{
  "n_mels": 40,
  "hop_length": 160,
  "kernel_size": 5,
  "num_labels": 51,
  "learning_rate": 0.0028,
  "nesterov": false,
  "ema_decay": 0.99,
  "lr_schedule": "constant",
  "weight_decay": 0.04
}
Rows from block 6, named by matrix and row number. Rows with one number belong to one channel. Each number is 500 + 50 x the weight over its row's rms, rounded and kept within 0 to 999. All counts start at 0. Numbers have three digits each. After the name is the row's rms in percent of the matrix's.
# convs0: first width-5 conv (model.blocks.6.convs.0.weight, 128x128x5), inputs 0-14, a 5 kernel for each
# convs1: second width-5 conv (model.blocks.6.convs.1.weight, 128x128x5, transposed), outputs 0-14, a 5 kernel for each
convs0.8 093:521514534550500503528529543531577549479417366456451470474485438489503471455518523540539521469507503460444473480479485530387461504510476492526552480485520543568523466540541558518489482507541504476590595591579581550580637714717
convs1.8 079:560564540545552517526544569572532550567569567473458452455512517503487473493542555586552551574561554533557489469440448497537574570539543478451428435468475496467464460420448490519544518519545535503485486513491486538539500460437
convs0.9 109:470476506502504445462457461499484525552516494476483540569581429470489516545506489454446452561528447386398378435495527541546560537488417522524487446428541565532515496347423512517519445447478504547442481494514545441490514519529
convs1.9 120:478452465479473519489483539542548507509488483538509487486433528513493461417557556541514481508430450508540586532495516446448479517545573551519491469468520496475451441570598544494436524475443452443531516426445468535535538471453
convs0.10 096:469495510515515554529520538560509522496462443580534525487454435522520448364489506501497481506589541481509436439450446452397401435444451448513534511513484463422409387424455501562599545536536538547481482458462507524494475485530
convs1.10 082:508514468448522460511552526460499500450467504557529497512512508583584568532478450447456501491549558530529489538538497480506501493500524524563572564484467458461435471549545541525517461444461453454407439504507489537541552556586
convs0.11 088:470467456469481380392422419420526532544522499460451443438446432460512544553501497500506494451472482467472500553520460415474431433448451432461515500486571564524508540527545518484462598573574554560552561553529541522545536507508
convs1.11 091:481482496504489464445422436455520507503519525451449460488552534541544547549490512544546523569559550545542554556531492492583534527553562581583563578595425467502546632480479503496472473459446446446472489481444435449490517488445
convs0.12 106:512514490489480538556517454417575568535529520456467488521508501519521502486469465428416409504475449467477426522552523474565600581533527579577505459468502465454435393493494509563579553536493462463430473490505476458487512497501
convs1.12 095:531518480500517425441434441446504490521516545590532490524519579515519545562495524549594585487468459484494490496519550512508532537452376533554477443518558595556499501572518496526572521494472498564492542523426386502469478442418
convs0.13 097:521533576557491528457442448476535576608552489503537578564530513542555550478508514507493453459465487505522438464517557542498519555543502476502535517499600595590546491464470490469445561546527513495533557583572526482504496478469
convs1.13 094:528487485516537427439494497467510533515539522510516461417421543579570562561447478498496524441447445447477569532503466440551582596569549453429443493509464472454463427511536585543524534526500470466614569545526481454478488467469
convs0.14 108:532502493462421446455480472481591551514483442456475512513481552507482482481565528489456457529516489476477424439527596632488489517538497512469457488514421432477502527538543516481452519496488472458614588538479456499489479469476
convs1.14 129:589577601555521477425430471513539570572565574468552584531467536508541537557471504547566528564518449447528573558487478463430416494540552534533491500531487482531529478484496565546508574481401417487507462460564630508482459475463
convs0.15 103:496477471478481451476474471488493546570566542444476512517489486505501510527507514513524495548533516528554415463478515563490478464432394556540516492482507523507483459493505494529569453475503519561497507526540517430480486490482
convs1.15 111:508536552533506519487431466547483524529480458480477460448452573546538512462452452451512575524465470510574504525513510517506538579587579453458445428488528541583530448526537529502533518504452390384538551559530522520552572553538
convs0.16 100:463433408414432448470484454467520508529510484483435395387403475471469465489549525492476475440459485473422448387417444438526466491460442583534482498469517513463418439502547551520524476466489489479522514516514534439451455476477
convs1.16 084:493495461433435517506512457406554531504488447388352396464489528532497505521572519489484548575564510511503471445488539587459474525517492578535529532533450427444454423410401437464482515481452448491636589604558569491487486485493
convs0.17 103:506499500530533457462466506534545519471439463442445468485477571533492488511406425444451466405449467491509501536568543512485487480461447494468454471512437446422419454489488498521535535551550513495567553516496483499513556580614
convs1.17 100:481456435428428515490479488485496461434461499543553574565553521504463436461421392395350297515485488454386559577560500432500442419434466520543512457434532523528526580478507526488434493483498512510428436409423487533527543549511
convs0.18 103:501470456452468509500496480486446429428461486466462500535542539542531529496578510471478486514505505488454430429480516510516488498530588570535506511501550532548574531638565447358375404430492553543435420452495526453458446446459
convs1.18 091:540506498505505546513533542531489484517543531560532501492471468444467488478527550568543503482498473493524514527547611607567500422453498509490468484496536514481459524380365426471503532463487493476444425424438438531534546533507
convs0.19 087:462489525566585365442480509511463490504510506416418451461486537507518527516483481490465488415466482489469559532467439414499491486493525497468484503545461452501502512608584579632654457496547553507521529533541512566522494482503
convs1.19 086:501489497527496481498521501486482489475474497463510542559568435436459486490435418422433474474476446463440539545509482496362387436493523418449433436429524525540556582385374400416453537557552478413499510508485515468465505543511
convs0.20 093:488516501437379506535538491404474491498531556406473486504535533591595541470543586585556502463483492509515419443474490467474466475478518525559540499484433420437489544431494507495510409462498499503445477484475475520568537477400
convs1.20 091:552582587543549540547557535492487477505536514527491506534482529550571556529395428464499496549526501477480555559562501443408394419450505440469496509479536540510490437489478476478501507459483531571556558561566521446481528547520
convs0.21 101:530549488446457530543487418393443463464482487442477490476448555528467418411407401343303284460457461495501457472464420422415463493508561499495497533600408457496487471557591592583596442457475495540532538561588609562517477479509
convs1.21 094:484472535574556501506545546524517490476455445481470454432442383405495512509356368317316390548542549538531516500504535588546532516515528477465436443425498546553562548502540553533517517532542502504478473493501504526518519526534
convs0.22 111:469439483545522378402491560619449457487528537597573507471502435432499521500486492514534533532494474455415736587441448439677581490438414425465551590549498516503474466502488535568524441459476502469529547547488454430467528581604
convs1.22 109:497538517491511664506434457397530458448415465519479507535519564495482436418464438524513480443463495553544445443445452511470486466478568494533529382394561493489457444452462536440466614589568545521511528600526487486539500414388
convs0.23 094:398423451449429549519492461431434473499490502505530512505535465531552516517468493487489519430522559542504733615490405407407462498509582512535521442433439473494520549480475454424447541496488497508495538544514486603536492508566
convs1.23 089:578557538510540467511515569589575513455467465536546524530534453479489443449483441434429450460514552557561385445567644647444458502500470472471500520490460425472503530470474467453442467459460510555485491520572545480510547579603
convs0.24 085:576543550581573431512482430449425419437435404470481529575541549486446450460566542519501490477482509529507533577526505506511503491505523600516478505485475494539537506605537517553564523467458522559517530553556544555547510500517
convs1.24 085:441463455451418436466475426404541532506478507500417415455513481500528533498454406429466421489477456454464519519490503527490462472514524520487429455514515536557532539488507489507521524514507524514472488482454458468479464473467
convs0.25 103:411421485555578428429465501520455428402426464465452460476515459497529508466477492499475460618587525459411451472486481482660617554465389479508506515501488463491510532496468443454480512507470450458524579601592578400408440454458
convs1.25 094:567529507489475427441440455477467467501522509440439465480489534552556525472457494511530520498558616614532520492499539613465545587599605466504516531550445449457451452461444462447457469457448461480538542540531530584551535532535
convs0.26 089:596545511499491398410454465462486507471441445479455429449452449456472462477548530515493477502547549558560577564558510478485537519496501603589580549555387451473516553627615553494504473474449431438483501515500519499577607619626
convs1.26 107:464401426478497445480526511508453461471491507460501542542573448404436457436438459455498435454440406360394534495508484492502460448462409427459554512463454452483527558414429496534480472524508464456414419450472427467474553612594
convs0.27 106:564529491486469497468437452424394416426456492508574584556554458460501555530502507510497493482482487522561620562494426426493483510506512512549569583580437477540567566428452494582580398417485592675453460496530558569513506531577
convs1.27 104:509514508534584524524513528532509509446435425543492527512443511495482506528510502436470575543506493545561402448486509522527494475498553540544499453463550587564478414488469449388406601518433384384509477444422455528526498516555
convs0.28 110:508529492485504427449463522559589522461461485532516526523513532496452432470442456499541558378420506581628380491516520558464457438485541526481417477544574521492499467639629545475429504499512532533569518473471475504465439457441
convs1.28 108:531474507541488438448441480545489462482517568356448554528460531480501531567424466516512545680595551523454601621538517481472416444509548588521435392438474457428482521408386436578587453477453459495489442455510548500486469458439
convs0.29 099:574590546458408449431471495513499548517449417478499473430390564580548505465578556558544538482481487494505394424503571569560532519539538442496500461502548522464441433488576542478468437444483509506569562481389366544552519489478
convs1.29 106:486499514543564503484461507507458500538569546412497572561490388382425461530469438432427464538543469389398569575561537490419374394455499563521465454493527506503504517443461506540546589514492535530503503522575611519529561520514
convs0.30 092:439447463478498504482501536551520608613563550507501470472480521474439438479454445431442444410448422413427557543541516483490532543467401443487517516518596554514490443473447420441492517583623618591429453453462457615569563560546
convs1.30 085:462473505506463553544521510554462472463422411481498514466502437438457442419437463472498546488512543535505501514483459460629644604564525536489502482452410401444505600478470480508478546537487450413494488459388393486508544548499
convs0.31 091:502513508520511462467517543538365339371428516452483503508537470451467501517487453467519560571553500455459396437496490475572586552479431430503522492471479482439432476494487499545556523507472482467466486478458451454486537535564
convs1.31 089:471517559558558482484482494515515441379361372526503500493493483473449468522481472456461451382429502546529463503498490454484509491515583531510479496501501509545576590558536470472470416451412395431527522521515616515494473487471
convs0.32 104:495462446445433517468491494458312392505582543521523488490527541487458447452512529550573605433446514549528527520498533484500467498563561511480498559540491537508446417491441431489511463468507531526523495502476412472505532515524
convs1.32 089:600553457469525499457555556512608518521478466471446485503498431419417455544488486534558517583570543562535460482526555570513456417426472438507505504606515550601594572442488518519519500502497437424553516514539609499527508472457
convs0.33 110:514526536521511533555526514524472473494490475569575575573556489472444398403486531542532508518506532535481480481512555546528507526534541536521487446442504583580522478615558526504484621603558532521476514573602592510479470508525
convs1.33 080:504520496484501541519541558565499453473472450485455473499504465445494513493596534578633641436444400452497461484503525550470463484504534447471525521559572488515583593443518517473535479440459464461617556595534508531554546528524
convs0.34 092:554559550527527488552569563558514511487461467542528481471447564569563536532523502502519530497504496485502584612583509413601542491475470534509532545534415421473485470470483490505497469482522548575518527531515490463464446423435
convs1.34 082:502529503482446489517538537502504503517500484448494536552535472432423459511580540508485491484490444441460558585574535546473471529544568516470463469439563553509495496557536512523504543548534494467543531528532548451439463464421
convs0.35 110:591589552527513612584496449458578558504445427434495515500493489486482488496567536514510480522527502489504505599514426449492552539511502492486473452434514523492500517584508482509512544519484493485454481497504476475479482479519
convs1.35 140:545481526567531449402476520520542510480474518476475484463453501423441502520469497517535548511488474460473557576544536514492448545545459526542530491515557493493443453438420422513537518460416480609527579532486483478406443450448
convs0.36 091:455482500491465415449500508495541540543530504538529513522514506539516468471524551502483475547511485486535471483503529571562531490439404512485471474453406412460460425678640589525485531507495432405528548539523506549564572593585
convs1.36 094:534529530510498475452458437386427459481462442366467511492454504497522546540353384410418422492441413408413512525515479484459503533535514454425426477482569589532510519470445494550530442464447451456530506486463469431487531511433
convs0.37 098:564540510503508539495476474464476498521524511535498505539562512554607588518544521525530522414443470468448457488526582572585528482452439541555548513510598584582631618416444509510526475517545532539452461461461459494499493495534
convs1.37 088:473497513549545434459441473517450484492461457539522506494465495484512507509471486485479497519517524517465579580547483426468453451453511510498498443449508531590539479589541494448448556521490516541474475504497504516498471453430
convs0.38 099:523508498498514464460468457437508468434424447505484459474469392439513524485475463467479505507543505463457464489456421418468523514460437561603601528511445402423457506574580536568583527525510514511438481501514519552526509515542
convs1.38 086:454501536506455592637614568564498506513473442523522521518546517510507467461526536525487474465481515507511537505503481500496537564532522463499517489455505511524516512475480470462480413441475453421392431447452434522529542582535
convs0.39 094:467448458495497578565536522539424396431484495427451506561577570532528542569490467436442452493506525510516436497564529396526498530578603538540547554561393420436438426497471481501527440416451505512512513546565568560549554545478
convs1.39 085:526548540537530449432368369391535541544523534499487453449459496483467463473376377404442436391429458395377458489500482503489515514519504498488444415387483487475474486626606571536549503460450480543557518490445467426487546561543
convs0.40 103:602573496448427559516461409415401352392477578516453458501513569572516452375597535481446438473471507550574431473491519566548494447479586584537453483554500492499496524551526461455470486459502552560554526499460415465487497472442
convs1.40 110:454418512566567487449470513497484414383460483503481471465474439529568537573449526565541492471474494489489477453456502451405386347367454548528465425474599563476425423488477411402452488447466540574458467481528558521479494462436
convs0.41 108:541535492475507505497472471503532500499524510486456465494519537533554599595456469466459471428483520503461653627579532471424435468515528566587582536496529484473451480555502416381406541506445459478479479468456453601581550525500
convs1.41 095:567518489492526588594608581601429468464495497458428463497488501487464447465426436473495469496502499516487405440495560569386406463473449448461442450443545541535561603428442523578569494466493517512410454481498469362408475479471
convs0.42 098:458477483454414541553547549532486475455426381414461470457456543564587593571539561547522475491517517507492416450475481465420474506535546475489509548551424426448476507482462471497521589603556511474502510511519510463523549547527
convs1.42 089:607576556569548410426487519528573580581552525507508491463482505529523524573616607603592599507526537531533539562550548589504477453465511564545483431421554548519503493600555508493493395412441462466447451468491492568577572556547
convs0.43 090:515515492464453498536538547560453498519544543494487523508518564586557518521426457492509522593596597598574468454489495490512483486520544602584538508542419467515521520616633607564515551547512481461539507498486472501478504533525
convs1.43 090:490535533509471543552525537549471470477454454554549562586625535538561582541415395424453457468450459438411485475456460456354387425416442391397457513516470516527512494511504501496481452449498493485444444467444439500480479459441
convs0.44 112:504485473466486463484499496522415459533594585477483496482460595575525481456512504482450435472450477507546385469549576566418488549579593480494484474461585551525495454543480393362364438487529520492444441454485526452509546578534
convs1.44 121:515527470481501525440446494519571505433431494456461501509462405438506525548444479463515523530525463417469499546544483468706602532486465477512537534480509514567545504378438506537585563543497456459587522484455426557565551513523
convs0.45 094:472458445412422487511512511479512517527518524566549485485494520536603634646449480476479472514509529537561495452446444477407449458463429512521553541576541565560540497577512470476540539525532525548518501502529546509476480472442
convs1.45 089:447401405406444568507439465472520511478471479413414409427436621622599570539503517531539544543526526522515495501490541601566543533513482600565502450436544545541540556591543509465443455432428437427620588520501524565597583572547
convs0.46 094:475488450450500402466518533542472499527548540476483521528541502512491496491489501495477525556561519454443370380440480478522541505481478522529523491506504459450466466511489481471499486510470483494524497478480515375411431445429
convs1.46 083:451450432439472527470493522517541531518518528496477529505477565542540541567660621633619597533487487513505575529503484483481464458462507560527494457459570538552544570546548545513527522519507516576519502510454462539510513482480
convs0.47 100:471502540539500423466481516521443445432443468434475544551515447536593586525467502506499474505464416433456483418390369400548535495434425460502539551556414446455498528370453523563608478489479526575494513495461423563542500505512
convs1.47 099:501547543541509551569570530515496486486490486449510511536547549583582525481438436408429458443426439498550534536496458448303352445484498515487494466429616558504475479558530510470428508477446425414535547539505468470466502519514
convs0.48 102:477530572573519469483509559591490520526498513452449494524530536552522461438461497524522510532500476452480513534541513524507476475515499548513474450451348417487538586626649575489431522514466408388518532517489477549538524495474
convs1.48 107:489482490474478439416423481560520527535502507505585576503435460495487498537494495527519499491448498603596562508457451448446434479503528500508518463491473407428444463413551576447396463499505497543365421437462489484513531510495
convs0.49 083:466487496464446462482499524523526529565582555507545565554517404418464478462474504534554536454443465500528341376450528571470475445450460440466480505532531592579580574585561503487576520466478523512552549572570533491509470468453
convs1.49 088:460487503520522432460502567608549514490454399463427409423420432415418437458550537468408394499503512555563460446421386403473446424426472486491436442519426421417448468561588541478432547526499460431507541539543548508484486488497
convs0.50 109:523518517477488519550547503427528526510483505531524540599662408369410504600520524523498468387410436466515492570575498405446465508500498548558522456421503436439458482473478491526534564552529512516475479485512520528525534533531
convs1.50 107:520484537520539475528505508508424487495503480654518414415353491420419427459468488523542547454425467485471457553597601580525592545473419441522416468446478487470506523473526528527520535524538557557467495536512534537504504478474
convs0.51 099:470499478468488460494535557539516484472468462463517557568520455437445473495588550550552546584529446413437516595597542470482526503487460530545523493516459446450466473383443512622704431428452508529468467471480478415493534560553
convs1.51 094:498483496518505509504509535494440448456451431585568568554537513486476433400517485460468493410434459469490366493558538490420416421415409479478488462451471400391415451522510498480479459439475481498460388369380429573541573575550
convs0.52 105:459481472494486523532508518511440468497543608524574559505452510568581543468422449472498515448469475491490567646567479448517483460486544462438486563609488503521556531631588496369275464475508540546392451486550541520507511503498
convs1.52 108:479432432508556485465442453474507449405440466459456524477410421475483518551499517533537521531503522521531373438456509590529495502531537543525476402451527527501404365432514510512521501508482457447536535490495483462493509515539
convs0.53 108:465474481476487434477482491544433455492509533411439503565564526513489463497494488465481521459489494447422513560591559463511520508464447496477427427499542502487497539369416451491541478481473477483510514505476449443452460475499
convs1.53 127:452499514486523476505471493503546601537484452606592503455479446488526535575513479423508526387441529550575483519572515489374507667632545525488480522515499503594612607552561509497492508461438511547529526541574643455430458451446
convs0.54 109:476530569562564587600508447389443464490506528446443433422427514500507529529490497495497492492488507537552414449454459489393443494535537533537532489448489467479480461458471480497527471501466418385497522534537517493523532574612
convs1.54 096:534540481443438550583601640576576483464465499441422434495533472482512542512501564545543527479492487429443491440510551541485461418447460563605603606539470505475411390423426420419481493487446485545581506451394357488538562606622
convs0.55 109:509484467503550491466473491492507519524506498464462485543556553540538529492471472490523542467491520522523540552527436363497504501473498511548547496499468469467488541551559539534511465528525528525509496494503531686649586550566
convs1.55 115:464436450483514595632556504515556509486488536549565534512499412453482485529392363407438429458455465444427487501531504476449466476441481516516544487520483498496507473536540587528525480446425420431536494513502525285327426514531
convs0.56 091:463488513517528526570565521458508511511472459472467464440403504533514478471598601596567545535499470472510456496528511508446437426442460499509539540486503494513539567507530524503537571532511465434454462447455474450476475453468
convs1.56 087:498481499456419467460466443457519498490458431448433449446478514555551549552479471447460497428420459449480432488518508439403393411466507542542515493426500507480447378510515447454482542539566595593498487522564576420443481514529
convs0.57 111:520517516490480522518487468515555500492500458380418484503503511531487445408484505541572567523492488502503392423482506508451438443451475639524456514582468476472450435505457466455465665606533489441476467480510533546529499478492
convs1.57 132:567602566538530495499503527531477415421494567561530527443480441471542584516426433445411459498467475436450446433433470497435431555552518453397480518530633574508459472436449477522485428508571571559506497516501494458431495469461
convs0.58 093:509484476478464523519534556597506487448463509419416445465490481467470493511517493490511533495487499534504494455477507530463465435437446410454527586555569547495491512427506568572542523533539503478486453448453468530540505515551
convs1.58 092:504509508501511560570511489507449462483511522588544502555591437448465491520554521499518555519553516477446471482483464425448417429466489508504553516495499521529520521460454439480512516527492506511430457473472456414406435473480
convs0.59 086:464499502485455430455523581573516507469451444475423427447512572573499448437514490467489482533525486453429474504539557596492539564502433481524551527500535521510538576505524531516548541598623572539521535528516496529503501507510
convs1.59 095:534510502458459444490515476459547533532522514447480500509489484522545545545395436451448448435457508526512502509498498525495513518506537457522558575512498486519527532509499504501491491468457428370502501524513495405415440475443
convs0.60 114:476493534538467476493531527573465480469405397507441410457474452454492498480527552547529518376444527542500499390415433431392457569604551478479502473455510562507485511485501585531502503475489489450426448464455484412509530532547
convs1.60 127:439543482472468501535463467467533468488451478530422482522495544494507463449535416539529550587552488438518494467476432421480461571534546459451510482499510486493525462448387503402412541489516479498615483539530506469528549510483
convs0.61 106:518493477490523488495494493511347386433517587544502530514494471438444459454504490499513518444460447450476368458528568597449467480487490439482504487500448480542570563451466468503555443472493518554524499493512547467488498535569
convs1.61 116:496447457488470426412449470477613550489484474514489429428438444411466523560622570512484501593525517513484537507502493513505446436458499550530436443468575555532483495663589472422433550519445437436514494466473540579543490459450
convs0.62 107:604595572504462412442489510497611625565484473427394377370406576577531504508529540527501500487499510541579481533543502521522568514435384531607594515450505511488462469618608540496525486516487450472457491510538552468475494524554
convs1.62 095:495452492518524586547526497472455471497483474390358426498505433482499492507413505502480468451457478539547459543565494431503575533472431441503504516486471458484494502401436507551548383461522491455454483470434411454459464475466
convs0.63 103:451456454438429568563532471467484522515509524525405382412454471517506549619487505486464456400497510546576453420448516601365455495521568469525547503502499477521539524529554522491520446485490482526486510528537537611609507433399
convs1.63 136:501530520504535507488519504493568574534460473579462441504540603585513467517447444467484488445489523469423533463424447516515420446485509534448415496576511479557499419503494476520514524497487464546644533474479479522509524588579
convs0.64 097:554566539500529496498500511532550519438348324585559515482488485488479487541541517505506513515520531533517533521518527523598578501463471499508505497538519494453424416418483522517499499481438439453590570503471465636599545521501
convs1.64 096:487517517473418484497486438406466480541533523402467499495493546496503505503505497487460463448449495504495499458483461436466466586636613479455443463490486524562578552512475484482483463494509462446588575516450389382391404463463
convs0.65 101:471501529514500521535525504464544634577453339565560566558505473490522519553446475465450468513533473450487487510546536493410538618540484527582577535547482440460484513442513509559599459559526453428488477488474486524497453452438
convs1.65 085:391397433425396512556532536516416586601574581470488452441412448468474437455463477460476508453438479470394484504506475465409546531471450433514506473437442493497540562485537531507483554640522497527557501489423435500454501543532
convs0.66 086:488496506505525493487479499541546526543587592497521532491497461474511530500439430427441442554553567528485579573582575549477455460475496589566603640605470508529515482577570546548541534504480488482477502535542526584553542518515
convs1.66 096:566505497526478578576556502426459488504484442444448468462508484475480490455391380451457487514521503485468514532496459443484474489507517472501479451445394456503553607490518494455427488491502483464465440441438454457498543582561
convs0.67 095:474498492483473426432401415446558526522552584375418452450443484497545561535422397401410425480471480443442449454478486522543499440459493503476477518552508524555532487528477449459475401483527539530489496489475465469461454470464
convs1.67 091:452468523526537497469468469448470448488496495373356335346370485526552530500481456442449466448471493499508508503492493508544495475473506369409406403432438431452436412419448462481499522545504491476434443432443449436418421440479
convs0.68 103:475510517511521457466482473457456470481492492509510504495501544558521472418541506495473469484521505451423507459464498531469494491480483466548572553492444426461495486506564537481439581604590549495527517475458450477490519531552
convs1.68 098:407420459482458508503515516516424416428485501533525483439485408522582617600487531500478479454472495526521503497496509491531499488501546523525514505486501515513516525461531526514515510507478442426504484509524509550482447445446
convs0.69 093:581564517494505567549550569593450476486494502567545521473454430426472542550486494483453423523515539573553530511543517478508499481496524472452480551583505575539457381516509516507470470459530575565544524496487540450454437458435
convs1.69 096:500496473446450476466452504517469467491455434529557604598580666646622578522550496423390429587550489459421467499530545594532474497518536546554563487481499547614579563500506534507486565542511500495466438422431477528557547525506
convs0.70 107:511513502485473519502489509565421469503546601465501544561540416436443468493502529538523506521549503487490444459449432454514549522479455493503468428458522473474505486461466493538639444449508585622484494472454447494478505542582
convs1.70 119:505443481486469501484500501476534453441446438491545542496468652489443465515574568512504500545541530512541501452455453509403405478538534521523509463512570519466478533573538513437396543483475454457550521464474509528506526540540
convs0.71 089:517539599572531552604611613639447478507513528525490452451427517557580569550441504547568566570579574552557493465489537551518534543536533449481497503538474504477495507442469518496523546532522527554489496486472486529634669635627
convs1.71 091:595601560496470582518497481509571573566542488521488494528600489490500479462596537493523579480491497521535526479461462490502508497475453464447457434404429469501536548534494496502479494494520508495615556512480480484562600588537
convs0.72 095:559548520476523454483469453421557577514445422503505489447511464444440477558514532526498505548585544504493473474532529497507497547539528520587574551511548448442457451496528461455507560588507425445527517479445433644563535538587
convs1.72 088:548532534473482603605610625521505511538571556582639634631547429453446447443352400392422407485490493454424585546523482416501537451439532559611518483482477463501582588412472472475466499500501538553408469461480547397442516551526
convs0.73 099:522589550503481452424429397415482489527581654519528583572558485481460451415509483477491513505488480500495508472488466447511501514545603509523508490542371456583605574462498521579633447485551553536556526468408362436440461474481
convs1.73 099:490480513540562459471542558548527489462468507451481438378369488513507514509504535482471506390408440472502489485502512525546462450439460590560539546573560495479469412539514448426388467474487459479487467476498530537544534510481
convs0.74 094:494504492452419514551553594593504465452447461473446469511529499510551564529502505500509506542596604565509413534579586590458511523526518471488548563542494512524503508491486450431444512484494520520549552574574526493453432450476
convs1.74 085:488499487446450477488510542535506476497496470481467456443422477510534487465544493520542525555568520468456455429432426422578515479477492593590557506506456454480521599554505497474460530514515486473532510488504487391395414423444
convs0.75 097:549567561548549576543515526508505459453479535458482452467487447473476474479487479472492499455449456440437414363352410488598520466480519543483436427491537526484478487488452443490552482420397415424536552564538499456500549564564
convs1.75 104:582587565544496513532543511477572581585581574477475452445457518553564533470545545589586565498482437429438490425371382424404470535550543354394476526539503515527547538535458427434446360399429448418418415444472486527527529509530
convs0.76 092:528491491522521462416423456484541547495459450486483488461478484510585637617487483460434443510471480504507521453462536583534519474455476563544537527482566563597535453516555497478468504511485464477558551564564519476455468448409
convs1.76 098:541489445469473495469476503509403476494488471538501514499438522520493467496463532500515491573487418473494517527472444460391443470521577444507496479548524491500462456516572506466555375470471467498494534539549560437493431469497
convs0.77 098:522504544523509573561554491483563526518536579463482504478436454457517555527465454469487512375369438515574499491465430428402393452547571481460490467442426412452471490476530569531475469467490475454452451496532557590602602567549
convs1.77 097:459450490518490482450466468478508484479463450468501540521495523545548525562498484487467511487489436425444472468537569549331319391480524543557509509531474472455467451490547503483509457484498514476503526507477455441468528543521
convs0.78 105:491479516519475663590516469492590566508427363538522502525542577532527515457504507521501491655588505447401473422414477552449484479484477630537475438385535510494449489589617640582454532467446457422526510494482464498538550517504
convs1.78 097:537484518513399500462502520544444496531525603558575542496485451489518517530452511546505534514454489542568541465466492472434483496505540354420437512569432459437378361357470506515506452442479496538469518560557575510513507528504
convs0.79 105:483492508521493411482551573534482439411431465575537522518506552516496473468491488511533553515479440413405406406460516495510520546551552443437449503492480443426423398562567587574554484459465466463540517489479493533551553534516
convs1.79 096:473439466474493576499492479457467447460501555488488501484456502526580599587482471470513548521476522574585575559548561585471467422398400468482467423413584528502483505524552575540552469445446459481449429440447481463448441431385
convs0.80 094:559540521507524479484494479448483464439454481457402412426452581593573520515529489442399397450497543546514525532547557511464462523607621429433464458468566563536484445478473482462487442463502483483539518493498552556575575556573
convs1.80 070:465488452413424524522511495510439423440472480518537526555619421442444450475436429447496502453467459440417498518486460445436454477473461523537539521506503524521546578467452483502519490496485500497495480466438395463497508530572
convs0.81 099:520526532514519498494479476464604591505430427574584562542535447441421420427591560538534545451458425385416484557516455459483482446418433427485489491484559460420429427408410403418442465497509493470505533538541555531502466399381
convs1.81 083:563548585587592534541530531573465500499527550554567564577591449433453452466627546503532627517527555574530531562562556528514551533505489539496483527475449455485490491585556513486449512531531522522513491510516531429419465472474
convs0.82 106:445449459497537489455457505506504525503457429597580540538526514566586575524510514535547532395469520554561567572500423425409488576595590534598647563507540615573517520430422412436477487534530491453462453470485510457495514505490
convs1.82 110:519509460410421489466450461488541520497486522514470468495495505510507511559505496517530528486530540491512401444519563587584645578486434421506488422371499588628679678482472505537552569582593555519529472475460487558558589591535
convs0.83 108:500493474459463523470455481456513513476441411505503488477497487505504510465446479491494481473459462475490434486559636652488525542517474539517518470444559538486451449490518558542505509519533480436418389429476529557505474437401
convs1.83 115:422470492499521573517534494560466530564616663512501485460434488535522512515506502479485566485485494480451437443483527455527596581491433441449476527520536522501520512420485562605581477518509500443482477467475473574477452474500
convs0.84 098:452479471429445468456454484513542508499462439584550514496504558562519462437396464501510499439455457459424376417442458446509561577587551511519525541528610627613551504686663616554563602583582560560511538524501460537524515509513
convs1.84 092:451485549544523554534511427378486544569559512439495543535523450473462475522444444400397422502482510519520553530525497518570532481464457364408432468498448429398436475362430484491475482513487469476447496481477459556535529525512
convs0.101 099:483513485456480512541545534498553558550504497508488440401355550523490477489541550521465448440451466478456421437491500508501509494453426498539560522469574536490489516562586531460443461479505494466546560516493471440448457488520
convs1.101 091:550540530511569412427448466458521524526531535482507541553486545573555543584421516546558517463456484480484519537551534508493530548493473494506508544560492478475489514447466546543516493519548550544404492528558545558563526481465
convs0.102 100:476429386399387558502473473485559497472442447533549536492504447490517530501524508459445470523531559612606510531518501469527558560529514491438449468488430497537543587508507519473477501498494492489536512511509477500496533568577
convs1.102 091:526521540534521484514477460461446418447508561436465498552553494524526522465459430427442447547549473386345515528563590587360363444511547456421514549498457486467429425455457410415480461474481504498477514551544522455514519535516
convs0.103 097:499522517504516578532489464476491448398394426472452467505544415446455480504463483490521504541540511493478456502558552536602588525460454491505520493457461480466474489508496492508544489479466468514547556538501474471448444440441
convs1.103 097:505562551493476551524524544591468431426416427502428435483514443440456469468468481492510499536519475454474574598560481393468496529520567524504501486447455413407410417418434454452468496514530564575449454473505532485488485487531
convs0.104 101:604572521475455612606562511481475468470499499504495513511514507482456463464577594599604601506512527562580440432459498536506485454490506553554541570576517536594566503431485528593597490494448414421515483461467487431483509526528
convs1.104 089:481485508518534422418454473493542525500479479524506537545578503501523503494558567579554553542526508487490530505544536497460471485519550567567523485479414519586581551501487431393405472439493514546518508496510533540553539509460
convs0.105 105:509516544574581534505479470476618532466382364549514467469519452506528509487612579552485470577562536479416482446449485531535565550509493471445468497491458425415434498494519526487458466494539521529411403424462490522493471432440
convs1.105 118:451451477458436482485529513490581533562521527516417391416483662580519455459516478474443398493477473490500531517535466455462436502557543551608559507513535484451407438626527463512590529493511506522450484457466490539484493546545
convs0.106 107:455471500486471568549516483448495505467443427373416494588640704671578515493532564566548505530532528515526460489543578513555553542510501607592535465420399424475515536444461474477483524521500490511436458485505558486460472512543
convs1.106 110:504487483484457482485488484463520524512502496561546508484506426491552562584437530572576579524478453452425580612615557470473505539522515549536493504447555568554483408514556562523540533475462484499527536508484466531502471496536
convs0.107 111:505465473497505586556522501517377379444523561413430452496531501498520556553511525535563556475469488485469534519500483478511431431500547544514510532485481489481474455537540528477471558535565628638490484482486468639609582543524
convs1.107 107:497466424439487504487441498539620543501492455597543510526526527517505515492441454491479459469464471475471478483557545502598545508483530440434500505464469506483475468515540545494491489428404407423521485456436458340433495500509
convs0.108 084:498486479555611467485498496477579538479509531505477478463471460492540658638467461439419418608569545564537537539482476496584570507480496536611540521454519508520553531488449427515467503526476517538529514496515540524494500503490
convs1.108 080:464440428430438489469465512500505517520527486409422507464433571524487412369472541512490530516478466485467451500516531523518500493511505475489498494516541538550515526496493501547589522486496448437465469442436497517547526545543